{"encoder_moe": "expert_choice", "encoder_depths": [4, 4, 4], "text_encoder_layers": 6, "beta1": 0.9, "batch_size": 256, "final_lr_fraction": 0.01}
Rows from block 2 of the text encoder of a small contrastive audio-text model, named by matrix and row number. Rows with one number belong to one neuron. Each number is 128 + 24 x the weight over its row's rms, rounded and kept within 0 to 255. All counts start at 0.
After each neuron's rows are labels from the 100 texts, of 14848, where the neuron reaches its highest value: "tokens" is the input token at the peak. Only what is clearly more common there than usual is listed. The data: synthesized solo parts of chorales (CocoChorales).
# fc1: MLP up (text_encoder.blocks.2.mlp.fc1.weight, 1024x256), inputs 0-127
# fc2: MLP down (text_encoder.blocks.2.mlp.fc2.weight, 256x1024, transposed), outputs 0-127

fc1.511 [176 151 121 179 119 107 139 153 114 106 137 117  71  98 146  91 137 143 101  87 115 143 115  91  97  98  83 148 179 163 119 147 112 111 107 110 140 170 119 158 136  92 145 141  99 143 142 110 118 122 106 134 133 120 122 152 100 127 113  91 132 127  78 116 142  96 135 112 157 117 103  84  69 150 119 112 156 145 153 111 119 144 116 158 169 153 142 116 126 121 107 124 144 131  95 144 152 180 112 181 162 120  83 128 156 157 119 150 152 124 129 105 146 146  90 117 122 129 121 143 131 123 111 130 169 114 147 117]
fc2.511 [149 165 142 128 138 129 143 122 159 109 173 133 113 119 109 135  56  85 128 127 106 118 134 127 158 118 150 115 114 154 134 135 130 117 149 154 133 129 104 151  85 108 156 163 127  90 101 146 108 119 186 124 114 165 158 117 180  91 137  98 133 142 190 156 141 136 125 151 139 100 179 138 120 154 136 162  98 133  84  94 129 144  91  99 103 121 124 132 130 110 116 117 130 144 153 140 144 155  98 144 168 159 111 128  99 166 139 150 150 133 146  84 143 111 183 129 131 143 127 107 134 144 107 134 108 130 169 125]
tokens: "e4"; "a"

fc1.697 [185 156 134 109 159 121  79 141 167 153 132 124 124 112 133  64 148  91 121 113 116 143 140 146 143 149 153 121 128  94 128 149 116 133 141 113 147 125 159 159 195 135 144 110  92 115 151  82 151 116 157 188 150 141 132 108 173 136 144 124 156 153 116 117 127 137 112  97 127  96 174 155 105 116 133  76 128 109 119 135 157 138 144 105 136 119  82 112 109 163 127 107 123 129 149 138 160  92  91 141 109 129  95 156 144 102 112 160 153  91 156 145 141 166 109 153 115 155 139 157 141 144  94 169 138 142 102 183]
fc2.697 [150 128 112 125 151  80 116 133 126 117 107 142  71 105 112 102  93 141 139 156 134  99 143  91 160 167  79 133 101  99 110 155 137 126 122  90 164 142 170 110 103 189 142 123 111 142 161  90 132  89  87 144 165 160 132 119 112 118 164 129 130 113 154 128 155 119 139 112 154 107 121 140 123 122 115 123 105 123 118 120  98 130 114 116 178 191 123 110 131 125  91 136 161 165 166 121 112 112 136 137 156 155 154 138 131 126 112 124 103 161 137 126 131 121 162 133 123 104 127 112 102 109 102  95 107  77  91 107]
tokens: "f5"

fc1.360 [155 116 112 156  96 164 118 174 149 113 158 132  66 113  98 143 136 137 107 108 124 138 152 150 126 131 132 102 112 124 129 116 113 114 161 118 148 181 105 111 167  99 125 126 125 153 119 121 161 136 140 146 104 133 120 151 121 111 110 134 129  96 100 108  84  99 168 146 172  98 141 151 137 119 134 119 140 180 134 139  93  93 102  96 124 126  75 113 138 105 153 104 126 123 118 129 115 123 161 134 129 145 150  99 111 120 139 134 166 162 153  85 115 158 129 153 113 172 160 150 156 169  77 151 124 136 105 118]
fc2.360 [124 106 108 134 125  93 131 100 163 165 143 165 122 144  88 126 148 113  82 151 152 126 111 156 157 128 148 157 131 100 154 136  85 125 157 142 133 160 105 139 128 138 195 145 149 136 158 128 135 122 145 118 144 127 136 110 161  61 152 130 161 126 137  97 145 146 155 123 135 129 122 176 100 117 130 107 147 137  94 162 140 113 130 142 103 139 116 112 111  90 120 105 149 143 113 158 129  86 164 126 126 119 125 134 173 104 118 122 144 127 144 147 115 126 157  72 138 171 169 107 121 138 141 167 120  98 105 156]
tokens: "trumpet"

fc1.92 [166 138 119  92 145 139 129 155 155 130 130  78 113 122  94 121 121 153  92 140 140 139 147 160 115 131 116  70 102 157 147 149 164 110 150 169 115 125 117 142 134 118  87 118 101 172 129 155 112 157 131 134 178 158 108 109 107 122 155 152 141 124 167 153 116 165 141 127  94 106 179 120 144 140 126 119 153 132 136 164 133  97 123 122 123 125 124  96 149  90  98 102 155 156 123 155 104 176 136 136 128  84 136 112 138 107 120 142 142  76 126 162 152 125 115 112  79 123 128 143 108  90 108 114 146 135 111 154]
fc2.92 [151 157 151 170  81 117 123 162 126 106 183 195 115 149 154 114 140 185 119 132 145 113 104 134 131 154 121  78 101  93 106 120 140 120 112 102 169 102 130 111 150 119 102  95 151 130 113 124 153 116 109 136 128 133 142 115  92 123 122 157 132 163 103 116 152 141 112 110 139 101 114 176 145 138 140 122 112 110  93 128 166 147 173 116 162 130 123 123 151 107 117 129 114 134 141 130 129 163 140  94  87 134 130 125 140 152 176 160 122 137 133 139  94 130 147 144 151 110  86 121 165 143 135 107 129 119 134 145]
tokens: "trumpet"

fc1.603 [129 120 152 108  93 103  85 172 153 131 105 164  91  86 113 155 141 149  93 117 148 128 122 124 153 151 135 145 133 105 108 122 150 121  94  98 139 125  80 104 102 131 105 157 145 111 154 132  93 134 152 146 116 152 112  95 118 168 133 136 156  84 142 116 136 164 118 115 110 138 117 141 172 127 110 157 123 152 124  85  92 136 149 120 156 158 155 125 145 120  90  86 108 125 143 141 130 144 127 109 158 106 132 171 144 114 142 118 114 157 110 119 126 136 124 116 112 156 103  93  78 103 135 139 102 148 132 104]
fc2.603 [136 105  94 135 164 125 108 127 136 161 159 112 153 138 138  96 156 122 131 148  94 148 154  94  81  90 124 142 103 102 124 134 123 136 136 118 120  72 175 119 116 129 103 111 163 154  70 129 117 128 102 161 103 162 128 136 108 120 121 151  93 147 130 124 161  79 111 119 135  95 147 100 121 125 126 147 136  85 135 129 139 131  84 132 131 117 154 147 148 110  81 112 119 136 154 133 140  95 147 106  89 152 128 113 144 134 172 125 128 112 126 149 155 141 136 142 156 116 128 108 104  85 133 110 131 158 121 112]
tokens: "g"

fc1.256 [104 107 129 166  64 153 153 157 107  95 152 156 123 135 115 147 145 135 116 130 104 133 157 124 179 117 112  97 122 105  99 130 154 110 155 128 119 164 123 130  97 117 115  92 131 134 156 160 143 138  88 114 138 136 134 160  88 130 138 138 121 131 131 127 122 145  96 116 125 103 116 120 145  95 102 135 129 107 158 125 152 142 138 102 120 158 117 102 146 122 150 118 141 162 163 130  94  99 130 144 104  92 149 121 149 119 122 124 120 120 122 134 136 133 141 107  74 116 103 162 147 111 173 171 161 175 105 130]
fc2.256 [128 124  90 121 141 119 103 143 108 129 167 145 146 132 158 152 168 132 159 175 133 122  79 158 142 113 172 110 116 137 116  80 150 113 168 160  68 148 137  73 128  90 107 113 157 111 137 111 103 184 101 136 120 103 111 110 133 136 130 125 154 101 126 132 160 108 136 157 147 125 120 121 138 115 129 138 136 106 160 149 160 124 115  72 126 179 110 124 127  96 142 117 104  99 110 128 116 164 100 154 124 105 141 131 121 148 145 137 118 107 123  82 129 173 135 106 134 136 155 132 117 180 176 137 111 113 118 131]
tokens: "trumpet"

fc1.204 [123 112 142 153 151 116 132 156 171 104  99 168 138 140 127 147 130 113 118 153 169 139 129 140 150 109 131 141 136 156  75 107 140 145 126 160 125 112 109 155  90 169 130  69 162 151 152 165 144 112 146 113 109 125 115 143 139 170 131 139 110 124 106 141 116 156 176 149  94  81 121 113 135 114 121 124 141 136 122 109 126  93 150 144 120 112 148 108  92 126  79 100 102 153 134 151 124 108 145 124  97 115 111 168  81 116  71 115  87 134  94 165 117 130 117 122 112 132 155 139 148 120 145 128 116 150 112 153]
fc2.204 [105 112  69  84 104 163 151 126 119 134 152 142 166 126 112 148 136 147 117  99 111 181  97 111 123 156 132 137  94 100  95 121 150 160  87 137 117 127 103  66 143 161 155  76 150 122 109 134 131 146  95 137 130  92 156  84 108 138 137 103 118 148 132 147 115 111 135 117 120 119 119 122 144 110 144  80 151 123 130  89 114 128 168 146 118 118 161 152 115 108 122 136 129 152 132 147 147 168 147  98 126 100  95 125 135  81 138 133 134  88 161  54 113 139 140 141 146 128 171 142 142  87 134  67 109 152 153 107]
tokens: "c"; "c3"; "d"

fc1.24 [ 95  99 151 144 151 115 151 111 132  83 165 167 124 126 164 128 141 119 139 130 118 119 119 122 136 144 156  98 151 105 138 129  83 103 137 166 121 160 117 117 126 153 136 134 147 159 143 125 133 100 111 125 150 150 152 120 129 111 182 110 152 135 146 100 131  85  92 112 137  91 146 152 117 122 131 204 155 130 129 147 140 149 112 156 140 129 121 126 134 126  96 119 174 142 150 150 119  61 132 135  86 109 122 125  95 141 148 134 121 122 161 152 136 139 122  88 111 120 119 160 138 145 131  88 124 165 113  99]
fc2.24 [124  91 127 107 160 131 121 142 152 189 121  97  92 124  99  97 158 120 117  82  98 152  99 120 134 179  92 115  98 100 130 127 134 140 131 116 115 143 130  95 104 124  89 100 131 140 123 137 118 115 137 137 142 151 156 135  96 126 131 127  94 148 119  99 126 110 118 118 136 120 113 120 138  93 134 112 134 124 114 139 141 158 173 135 183 117 173 129  96 122 127 118 167 144 147 126 122 118 149  94 119 151 100  99 114 162 155 102 163 131 127 143 121 157 139 145 133 143  97 130 135 138 149 106 110  97 199 138]
tokens: "g"; "viola"

fc1.57 [119 137 152  91 124 124 130 126 175 162 122 122 147 134 145 148 127 115 155 148 147 169 162  96 110 149 139 168  86 143 168 123  72  97 134 152 125 118 121 120 144 173 161 104 170 133  85 111  83 145 118 146 128  86 121  87  85 141 162 157 125 116 126  92 196 122 135 123 108 115 147 145 156 161 105 117 120 170  92 175 140 146 108 127 114 125 117 154 123 131 149 118  84 122 149 121 115 138 149 144  83 142 127  74 100 119 125 172 128 173 156 104 112 112 103 134 124  83 141 160 108 121 122 186 112 141 132  96]
fc2.57 [157 131 119 102 119 135 135 163 148 129 129 124 117 134 104 120 121 149 138 134 144 101 184 131 102 125 144 143  98  86 163 100 111 104 174  96  63 176 155  85 129 137 113 116 168 145 133 122 110 169 171 100 142 117 139 109 123 112 158 143 119 122 139 104 142 116 141 117 117 162 131 105 148 134 131 139 118 163  95 183 153 115 108 117  54 156 114 122  89 128 136 139 116  83 109 161 113 124 137  87 122 153 131 111 105  82 119  94 127 148 106 131 113 154 116 139 118 140 138 134 137 128 199 172 119 175 151 130]
tokens: "bassoon"

fc1.188 [136 114 125 126 140 150  92 128 117 158 131 150 122 105 153 149 135 129 121 114 119 106 174 139 144 126 124 131  81 129 152 130  92 150 109 129 127 121 148 114 175 106 167 106 146 165 127 157 121 123 171 151 126 137 123 104 114 148  55 101 145 166 117 140 134  99 107 144 161 109 134 189 114 142 144 136 152 104 144 148 166 120 118 182 111 129 112 133 125 150 105 155 151 127 179 131 132  75 126 141 143 134 139 138 127 117 139 134 144 121 143 154  73 167 107 152 111 118  97 161 142 129 133 150 102 143 115 110]
fc2.188 [159 166  79 134 127 121 122 104 168 127  90  92 152  98 127 164 110 107 159 133 131  82 118 164 137 116 156  90 119 123  95 134 140 134 131 129 118 104 131 148 146 111 129 178 129 126 122 137 117 102 114 130  94 140 130 114 134 112 142 130 114 112 120 110 115 105 179 109 113 122 143 152 173 114 146 145 117 126 173 176 126 106 133 151 124 149 112 121 125 118 153 143 113 132 121 135 114 102 151 176 133 121 149 107 124 139  96 121 140 184 118 144 115  81 154  76 111 107 150 104 130 111  98 144 110  73 142 158]
tokens: "f5"

fc1.654 [108 102 138 102 138 154 158 154 136  61 133 132 128 118 128 169 167 127  92 127 109  64  95 156 123 125 145 114 110 150 101 118  89 130 137 134  94 160 153 149 124 112 106 119 139 127 142 161 112 129 143 114  98 143 174 155 123 121  95 113 129 118 148  90 103 157 148 120 147 127 102 150 141 141 136 105 110 176 161 155 152 110 138 104 138 121 110 154 149  81  74 103 152 100 126 195 174 115 123 115 109 122 150  83 169 116 136 111 119 151 158 132 139 169 148 133 127 108 137 132  83  94 177 103 117  84 118 141]
fc2.654 [123 166 120 128 130 121 136  88  82 157 155 107 160 122 106 162 147 151 129 160 165 150 138 140 125 152  75 131 129 132 122 117 150 109 111 153 134 127 126  87 171  97 118 135 134 119 126 158 125 115 147 128 114 155 116 117 117 142  93 121  99 114 129 151 116 137 121 125 155 107 100 121 110 124 141  81 197 126 110 172  96 128 101 103  60 106 100 130 131 124 118  89 114 111 111 122 126 120 109 107 168 150  80 113 115 142 119  90 150 147 115  93 161 148  99 148  90 101 151 114 121 138 113 152 106 153 143 103]
tokens: "trombone"

fc1.569 [120 130 128 106 123  85 144  99 133 135 161 152 154 116 147 119 103 124 149  72 117 130 147 116 111 112 117 151  70 143 116 134 129 127 108 113 117 130 131 105 132 144 138  79 171 132 132 120 141 130 114 143 149 100 162 101 125 179 152 150 124 125 139  87 123  96 135 128  87 115 148  73 140 147 153  77 136 134 111 134 110 136  98 144  90 153 144 103 104 134 127 101 136 106  96  96  85 118 124 114 105 122 130 101 125 138 110 172 114 162 147 115 123 135 162 130  97 141 154 144 113 139 151 133 133 128  93 108]
fc2.569 [120 159 144 113 129 136 128 144 121 150 156 124 100 117  84 129 148 153 154  91 127  92 128 114  90 106 133 163  79 187 127 108 113 133  88 116 134 125 130  86 151 104 138 116 141 143 110 115  91 138 109 149 151 123 179 105  61 137 137  99 115 127 127 104 152 130 119 119 120 147 127 138 189 120 184 105 144 118 114 139 128 107 122 133 119 124 133 177  95 141  91 119 123 107  46 144 134 122 115 125 130 125 132  89 177 134 121 129 122 154 179 164 136 162 130 147 110 131 105 120 123 114 160 158 103 120 130 119]
tokens: "bassoon"

fc1.671 [117 115 140 110 100 152 133  83 110 147 104 127 129 119 153 147  78 138 111 125 176 108  80 136 107 171 103 116 150 122 135 159 108 166  80 161 146 131  67 109 124 135 158 102 103 108 120  93 125 134 166 121 147  90 139 127 112 125 160 147 122  89 158 124 143 167  95 105 155 136  74 142 114 169 136 117 128 103 153 126 107 139 116 121 146 157 131 154 139 117 105 131 132 151 130 115 105 120  88 142 153 125 127 133 100 155 140 122  81 111 160 133 117 131 145 142 116 116 121  99 152 119  95 140 118 133 185 164]
fc2.671 [139 105 112 123 104  95 181 113 131 154 149  74 151 131 127  87 159 140 129 108 147 122 149 111 162 155 152 140 106 108 190  94 171 108 145 179  88 140 123 124 153 117 102 133 141 130 111 109  85 151 118 141 136  99 108 123 111 108 142 131 154 168 146 140 138  86 126 104 144 128  66 139 124 103 133 108 161 110 127 125 138 105  97 145 136 111  90 154 146 157 123 152 175 105 131 129 116 138 143 164 115 110 121 113 117 121  90  84 111 123 123 119 114 111 107 132 151 122 187 105 140  99 106 107 154 131 148 119]
tokens: "g"; "g5"; "a"

fc1.29 [142 117 125 102 131 117 134 167 161 133 161 135 118 120 144 119 143 113 133 123 126 140 197 115 116  98 127 143  93 120 132 127 146 100 127 111 133 107 121 127  90 149 160 146 128 134 126 134 103 137 127 137 132 127  99 115 163 151 140 118 133 120 161 112 126 148 129 170 123 133 135 135 110 134 123  97 107 109 102 146 107 122 157 179 138  82 107 125  75 113 138  99 184 107 165 136 144  83  57  85  86 126 112 173 125  89 111 140 112 165 154 130 160 172 113 148 112 144 127 108 105 139 111 114 140 143 123 177]
fc2.29 [ 78 120 154 112 133 111 125 127 127 150 132 135 132 141  92 137 122 118 168 121 120  72 127 142 117 138 110 145 166 105 138 172 148  74 130 112 155 133 112 122 116 125  95  97 134 120 155 146  86 161 137 142 160 113 134  87 111 165 174 136  92 183 107 159 104 132  91 116 143 136 119 133 137 144 117 131 126 128 106 109 115 133 122 130 133 107 124 126 134 121 142 157 118 146 135 149 108 122 104 138 151 103 134  64 120 139 139 126 131 123 160 102 153 160 124  74 146 155 152 114  97 148 124 113 106 153 140 112]
tokens: "f5"; "5"

fc1.495 [119 104 159 103  95 127 156 138  89 101 151 155 123 127  90 151  83 150  94 136 151 131 128 106 120 175 137 110  98 141  92 130 112 120 184 139 147 132 133 113 125  98 118 115 147 151 136 153 131 155  98 119 137 130 128 171 122 119 132  89 137 186 142 152  90 105 130 146 143 118 105  91 149 110 115 143 176 132 131 142 104 116 103 159 160 117 120 143 159  91 101 136 121 139 140 169 145 108 150 114 125 102  92 128 116 136 117 131 149 138 152  87 125 138 112  94 138 120 136 148 107 131 146 133 110 150 140 135]
fc2.495 [112 137 117 128 112 130 150 121 150 127 134 123 112 144 164 176 156 103 149 135  87 149  95 152 146 165 127 106 138 114  88 148 130 106 136 109 135 139 104 114 127  94 102 125 121 148 114 143 130 137 125 110 116 156 124 167 195 140 148 162  78 104  93 134 158 136 117 107 147 105 127 126 130 120 164 104 152 132 131 183 127 129 117 128 136 128 170  97 149  59  89 114  90 125 131  86 109 114 112  91 107 172 177 134  85 116 115 162 111 133 155 134 128 142 128 124 149 107 125 120 118 110  89 113 179 118 111  95]
tokens: "trumpet"

fc1.122 [148 119 118 183 128 113 136 135 111 143 140  83 130  85 129 101 139 142 119 169  96 132 166 132 127 131 148 170 100 133 143 126 119 154 147 108 106 141  88 116 141 160 105 135 111  97 140 138 136 128 116  79 108 183  79 125  86 135 109 124  92 153 132  99 104 112 120 155 137 147 134 152 121 124 177 153 117 149 128  97  81 120 102 147 160 115 134 113 122  50 158 130 128 138 146 137 142 113 156 116 117 123  79 140 135 105 118 133  94 171 168  95 116 138 117 113 124 138 166 131 106 149  96  92 128 111  75 151]
fc2.122 [143 176 150 135 146 133 137 136  95 133 146 111 109 138  96 159 103 192 130 160 115 141 157  94 148 106  96 124 128 162  98 142  88 128 126 111 128 107 133 111 125 133 177 119  69  72 148 111 163 146 160 134 120 110  96 138 153 129 125 114 142  77  86 143 169 126 116 109 116 128 108 128 100 115  84 128 147 144 133 104 136 131 165 114 131 117 139 125 119 154 107 126 136 147 130 107 131 120 162  97 112 101 153 135 157 140 102  90 129 111 122 201 122 171 110 136  84 168 128 191 107 152 141 114 112 122 135 178]
tokens: "f5"; "a3"

fc1.436 [181 103  93  89 135 114 174 121 130  81 116 119 140 162 112 154 118 148 116 126 135 109 136 124 154 176 116 160 126 123 152  87 149 130 163 122 111 169  98 176  96 129 100  95 148 144 148 169 126 138 142 159  98 146 132 149 128 100 132 129 151 127 154 137 132  66 123 128  97 101 104 114 142 118 155 139 145  86 158 119 114 114 157  90  69  96  74 126 138 130 138 162 126 139 155 135 158 124 133 150 102 101 116 119 132  85  80 143 133 113 117 146 114 143 118 149 100 115 124 142 131 133 144 151 163 124 101 136]
fc2.436 [152 160 108  81 153 136 103 140 120 126 117  76 104 160 138 110 118 121 120 147  98 149 109 124 139  82 143 124  93 100 103  93 104 146 115 143 132 139 125 102 178 116 141 152  95 164 145 123 141 157 140 123 157 109 108 154 150  98 147 124 143 102 146 108 109  89 167 114 105 115 138 128  91 118 136  98 134 138 101 136 143 120 122 126 146 148 152 160 134  82  87  84  78 130 143 109  98 115  92  88 152 100 131 109 141 148 165 137  87 155 167 165 120 120 119 167 117 110 114 116 126 134 121 101  85 119 115 170]
tokens: "trombone"

fc1.40 [138 159 148 142 104 132 160 172 124 137 137 127 144 110 121 130 126 126  95 141 149 110 130 126 121 137 127  66 107 132 118 172  91 141 130 114 130 108  95 154 102  96 133 127 163  98 143 146 118 165 145 165 105 161 100 133 134 148  83 119  49 157 117 101 129 133 141 105 110 144 138  58 122 144 109  78 117 156 152 138 126 174 137 103  97 130 127 117 114 105 158 148 136 127 106 127 117 124 166 173 151 171 140 147 104 109 119 115 135 112 170  96 152  97 124 116 103 137 110 135 122 110 140 116 141 148 136 176]
fc2.40 [136 101 145 103 140 127 136 101 156  88  96 132  92 168 113 127 146 128 126 108 124 132 129 104  92  74 177 132 156 146 159  88 128 107 138 161 116 153 110 111 134 152 137  86 148 160 148 118 157 106 218 124 145  96 145 114 138 150 153  97 116 134 134 137 131 113 137 146 130  88 123 146 134 139 105 170 134 123 129  95 124  98 110 143 103 104  96 107 139  86 172  92  83 108 153 136 109 159  99 101 132 104 101 126 144 128  88 145 140 151 119 152 100 136 139 104 178 142 156 137 148 137 129 143 134 101 153 130]
tokens: "e4"

fc1.572 [118 152 114 127 124 113 137 168 112 127 137 125 161 143 129 157 120 104 140 128  91 110 128 118  89 137 150 128 127 115 138 137 123 111 127 137 164  73 127  84 123 100 130 161 127 169 118 164 132  87 135 146 135 132 131  90 161 130 121 127 133 130 153 113 149 164 140 157 155 175 123 154 169 147 111 150 145 119 125 119 106 152 150 131 175 128 111 121  82 143 119 137 162  69 182 146 161 183 133 108 148 147  98 109  81 131 148 112 118 131 141 122 151 144 115  88 113 132 138 107 139 139  86 183 181 130 132 142]
fc2.572 [ 81  84 100 152 151  96 100 130 135 118 137 106 130 119 107 105 116 158 156 159 109 101 130 132 131 115 147  94 100  93 116 185 154 124 130  92 167 119 144 134 115 156 121 120 105 121 164 112 130 123 132 189 171 151 150 131 146 144 122 148 142 132 113 133 120 158  91  88  97 130 159 109 134 129 117 119 133 156 124 148 128 156 116 124  98  55 134 155 161  92  83 155 113 162 114 110 122 111 119 121 122 183 145 142 108 124 104 118  88 128 109 164  93 144 106 138 124 126 137 129 130 103  90  76 156 125  97 151]
tokens: "f5"

fc1.243 [142 119 147 124  95 107 124 147  94 114 129 119 148 167  99  91 101 103 121 115 171 126 102 132 174 119 125 126  92 132  87 176 139 102 144 144 116 130 136 127 121 117 127 130 135 116 130 111  95 133  69 148 119 136 116 131 133 129 129 144 115 142 173 152 131 121 128 147 167 144 104  77 136 130 107 145 113 114 104 142 150 172 164 161 126  98 120 114 118 120  89 126 184 127 109 132 135 107 116 156 110  91 105 121 152 114 131 175 121 130 124 159 136 135 153 147 110 144 149 103 128 129 105 145 122 127 114 166]
fc2.243 [144 129 141 136 127 106 141 112  95 106 170 152 101  92 128 133 181 132 143 112 130 101 159 111 114 149 127 143 103 111 110 101 105 129 129 119 131 108 172 143 139 131 125 121 146 155 129  98 107  71  99 100 151 126 117 144 165 137 128 100  65 149 130 161 131 119 148  81 123 174 141 139 170 109  86 118  95 115 108 111 114 107 112 138 143 132 125 130 143 147 118 154 128 110 165 117 149 107 117  81  76 161 128  93 139  96 139 119 128 129 153 126 131 116  95 128 119 102 134 158 113 103 123 140 133 148 136  72]
tokens: "g"

fc1.704 [120 114 125 177  85 149 152 131  82 100 163 166 112 108 134 139 123 157  65 113 162 116 152  90 132 177 155 138 134 140 103 111 127 105 178 131  89 159 134 105 109 107 121 102 143 153 159 156 105 171 129 129 144  99 142 154 118 135 124 105 163 129 117 146 133 167 112 142 156 171 113 116 117 102 120 134 135 135 133 138 105 122 127 133 151 139  99 137 150  97 156 117 132  92 131 196 140 105 165  84 125 114 120 136 147 105 135 140 112 110 121 157 111 143 177 114 105 107 145 141  90 129 136  90 100 144 144 142]
fc2.704 [144 178 143 120 144 132 105 144 145 104 126 101 126 133 132 137  92 130 110 134 103 146  77  88 113 176 146 126 132 109 114 107 122 141 141 143 104 152 155  94 116  79  94 129 116 164 110 122 163 121 126 121 124 136 133  88 150 131 138 116 128 113 114 115 121 129 129 113 103 126 147 178 123 123 121 127  99  93 121 131 137 155 124 165 148 107 155 144 164 113  98 132 141 147 157 101 161 101 118 126 168  91 128 135  66  95 144 162 135 148 138  94 152 147 113 128 163 150 154 119  98  93 116 107 128 150 108 148]
tokens: "trumpet"

fc1.189 [123 129 112 130 126 150 149 124 123 153 129 122  79 148 148 136 134 101 141 146 160 143 118  89 146 142 111 162  77  93 138 153 123 124 132 117 136 106 118 102 106 117  80 135 108 122 142 147 143 159 116 155 153 164 129 106 204 184 135 153 125 128 149 116 157  57 130 126 140 140 143 140 155 131 152  92 131 135 146 112 137 168 118 143  96 113  79 136 140 120 108 142 163 167 160  89 120 131 155 127 139 110  76 136 114 154 124 137 167 155 151 129 169 116 154  99 128  99 125 156 118 148 146 109 162 120 150 125]
fc2.189 [102 128 164 113 136 162 110 119 116 126 114 103 114 118 112 160 115 148 130 134  94 116 173 131  89  83  88 157 130 131 142 105  83 125  76 139 129 170 127  90 114 122 172  83 144 106 152 132 120  88 141 144  83 137 113 115  56 105 111  89 121 102 121 151 147 140 113 155 137 114 145 128 132 134 105 122 117 120 133  63  86 148 127 163 121 122 122 120 132  96 163 132 132 100 136 137 129 108 120 137 100 104 133 161 122 159 121 140 145 106 102  86 131 127 156 112 129 121 122 129 154  74 128 147  82 100  85 154]
tokens: "bassoon"

fc1.377 [113 150 141 152  49 129 129 119 120 169 157 117 122 118  97 152 150 153 113 145 118 101 169 128 152 126 137 177 145 106 129 163 110 161 138 118 175 144 140 148 145 184 112 112 116 106 160 140 143 102 108 161 116 145 149  74 150  87 112 118 154  99 124 143 110 103  79 114 150 114 109 169  88 163 117 115 136 167 121 147 110 113 164 131  81 149 120 127 130 146 114 141 152 125 142 109 137 119 138 104  79 154 152 129  95 134 103 150 165  95 104 117 106 140 139 124 142 144 129 160 167 121 144 137 126 134  93 143]
fc2.377 [100 107  98 130 135 106 109 132 128 103 126 145 101  83 139 138 112 139 152 101  90 177 130 120 112 150 134 154 106 120 117 132 106 107 105  79 104 132 148  97 161 110 109 160 176 163 124 186 194 115 160 144 106 108 117 117 128 148 113  96 128 141 158 163 147 139 105 155 161 172 167 120 132  94 156 134 139 120 125 170 152 109 129 147 166 149 105 130  83 100 142  80 105  76 131 104 122 149 144 133 172 126 110 176 142 117 124 131 109 164 133 138 108 120 134 153 104 152 126 113 127 113  99 134 162 134 102 104]
tokens: "e4"; "e5"

fc1.283 [167 116 157 128 114 134 102 148 106 148 119 136 127 120 116 174 133 119 134 149 109 147 135 114 104 134 135 154 124 159 129 135  87 113 124 155 124 117 113 154 159 128 181  85 170 140 136  81 119 113 155 151 120  97 154 139 129 165 165 141 166  80 151 114 144  93 141 124 104 119 106  78 125 167 135 132 153 138 145 129  98 111 104 104  88 130 132 156 114 117 135  85  97 102  94 128 124 145 140 135 119 153 137  75 135 119 151 162 104 127 162 164 122 160 139 143 123  81  79 153  93 130  91 145 102 145 178 144]
fc2.283 [102 158 120 122 123 146 105 142 177 131 201  82 125 148 105  68 136  87 160 120 114 122 115 118 117  98 117 171  85 101 117 136 104 125 144 147 147 149 184 122 104 158  98 100 142 149 144 141 117 140 119 136 102 126 115 146  84 140  98 111 148 134 127 119 121 124 134 124 140 134 118 122 166 142 101 154 149 125  85 156 160 148  90 140 133 112 119 126 109 162 125 177 106 124 146 144  93 137 141 158 110 117 140 139 131 164 140 151 126 133 141 140 138 110 138 130 121 140 156 184 131 118 166  91 141  79 101  92]
tokens: "bassoon"

fc1.640 [153 162 121 120 184 141 135 121 125 122  98 122 127 120 120 139 106  93 148 106 141 130 113 132 169 115 125 138 186 164 104 110 139 128  88 113 105 137 163 129 128 114 124 141  88 144  90 138 132 103 131 122 160 162 190 169 163 120 137  96 119 112 157 163 150  82 127 112  96 138 108 118 130 131  95 124 125 128 121 121 136 130 101 135  92  92 133 143  89 115 161 134 114 139 127 163 127 126 138 150 152 118 136 116 148  89 115 122 120 130 149 174 133 160 102 117 128 154  83 104 121 131 130 136 151 102 173 129]
fc2.640 [129 106  97 134 159 138 157 106 108 157 117 115 161 166 132 107 124 112 105 111 138 165 131 102 150 117 134  94 176 139 140 139 143 147 109 157  89 138  88 149 143 128 153 107 118 114 124  98 138  96 160 139 136 124  92 106 143 142 166 110 134 149  78 126 120 112  98 121 135 104 220 108 127 101 113 132 102 108  88 114 170 131 117 113 142 155 110 135  84  93 157 115  65 155  94 125 141 156 157 122 154 156 144 156 148  99 140 138 167 134 141 145 129 137 139 159 135 127 151 105 124 119 103 146 116 163 128 140]
tokens: "e4"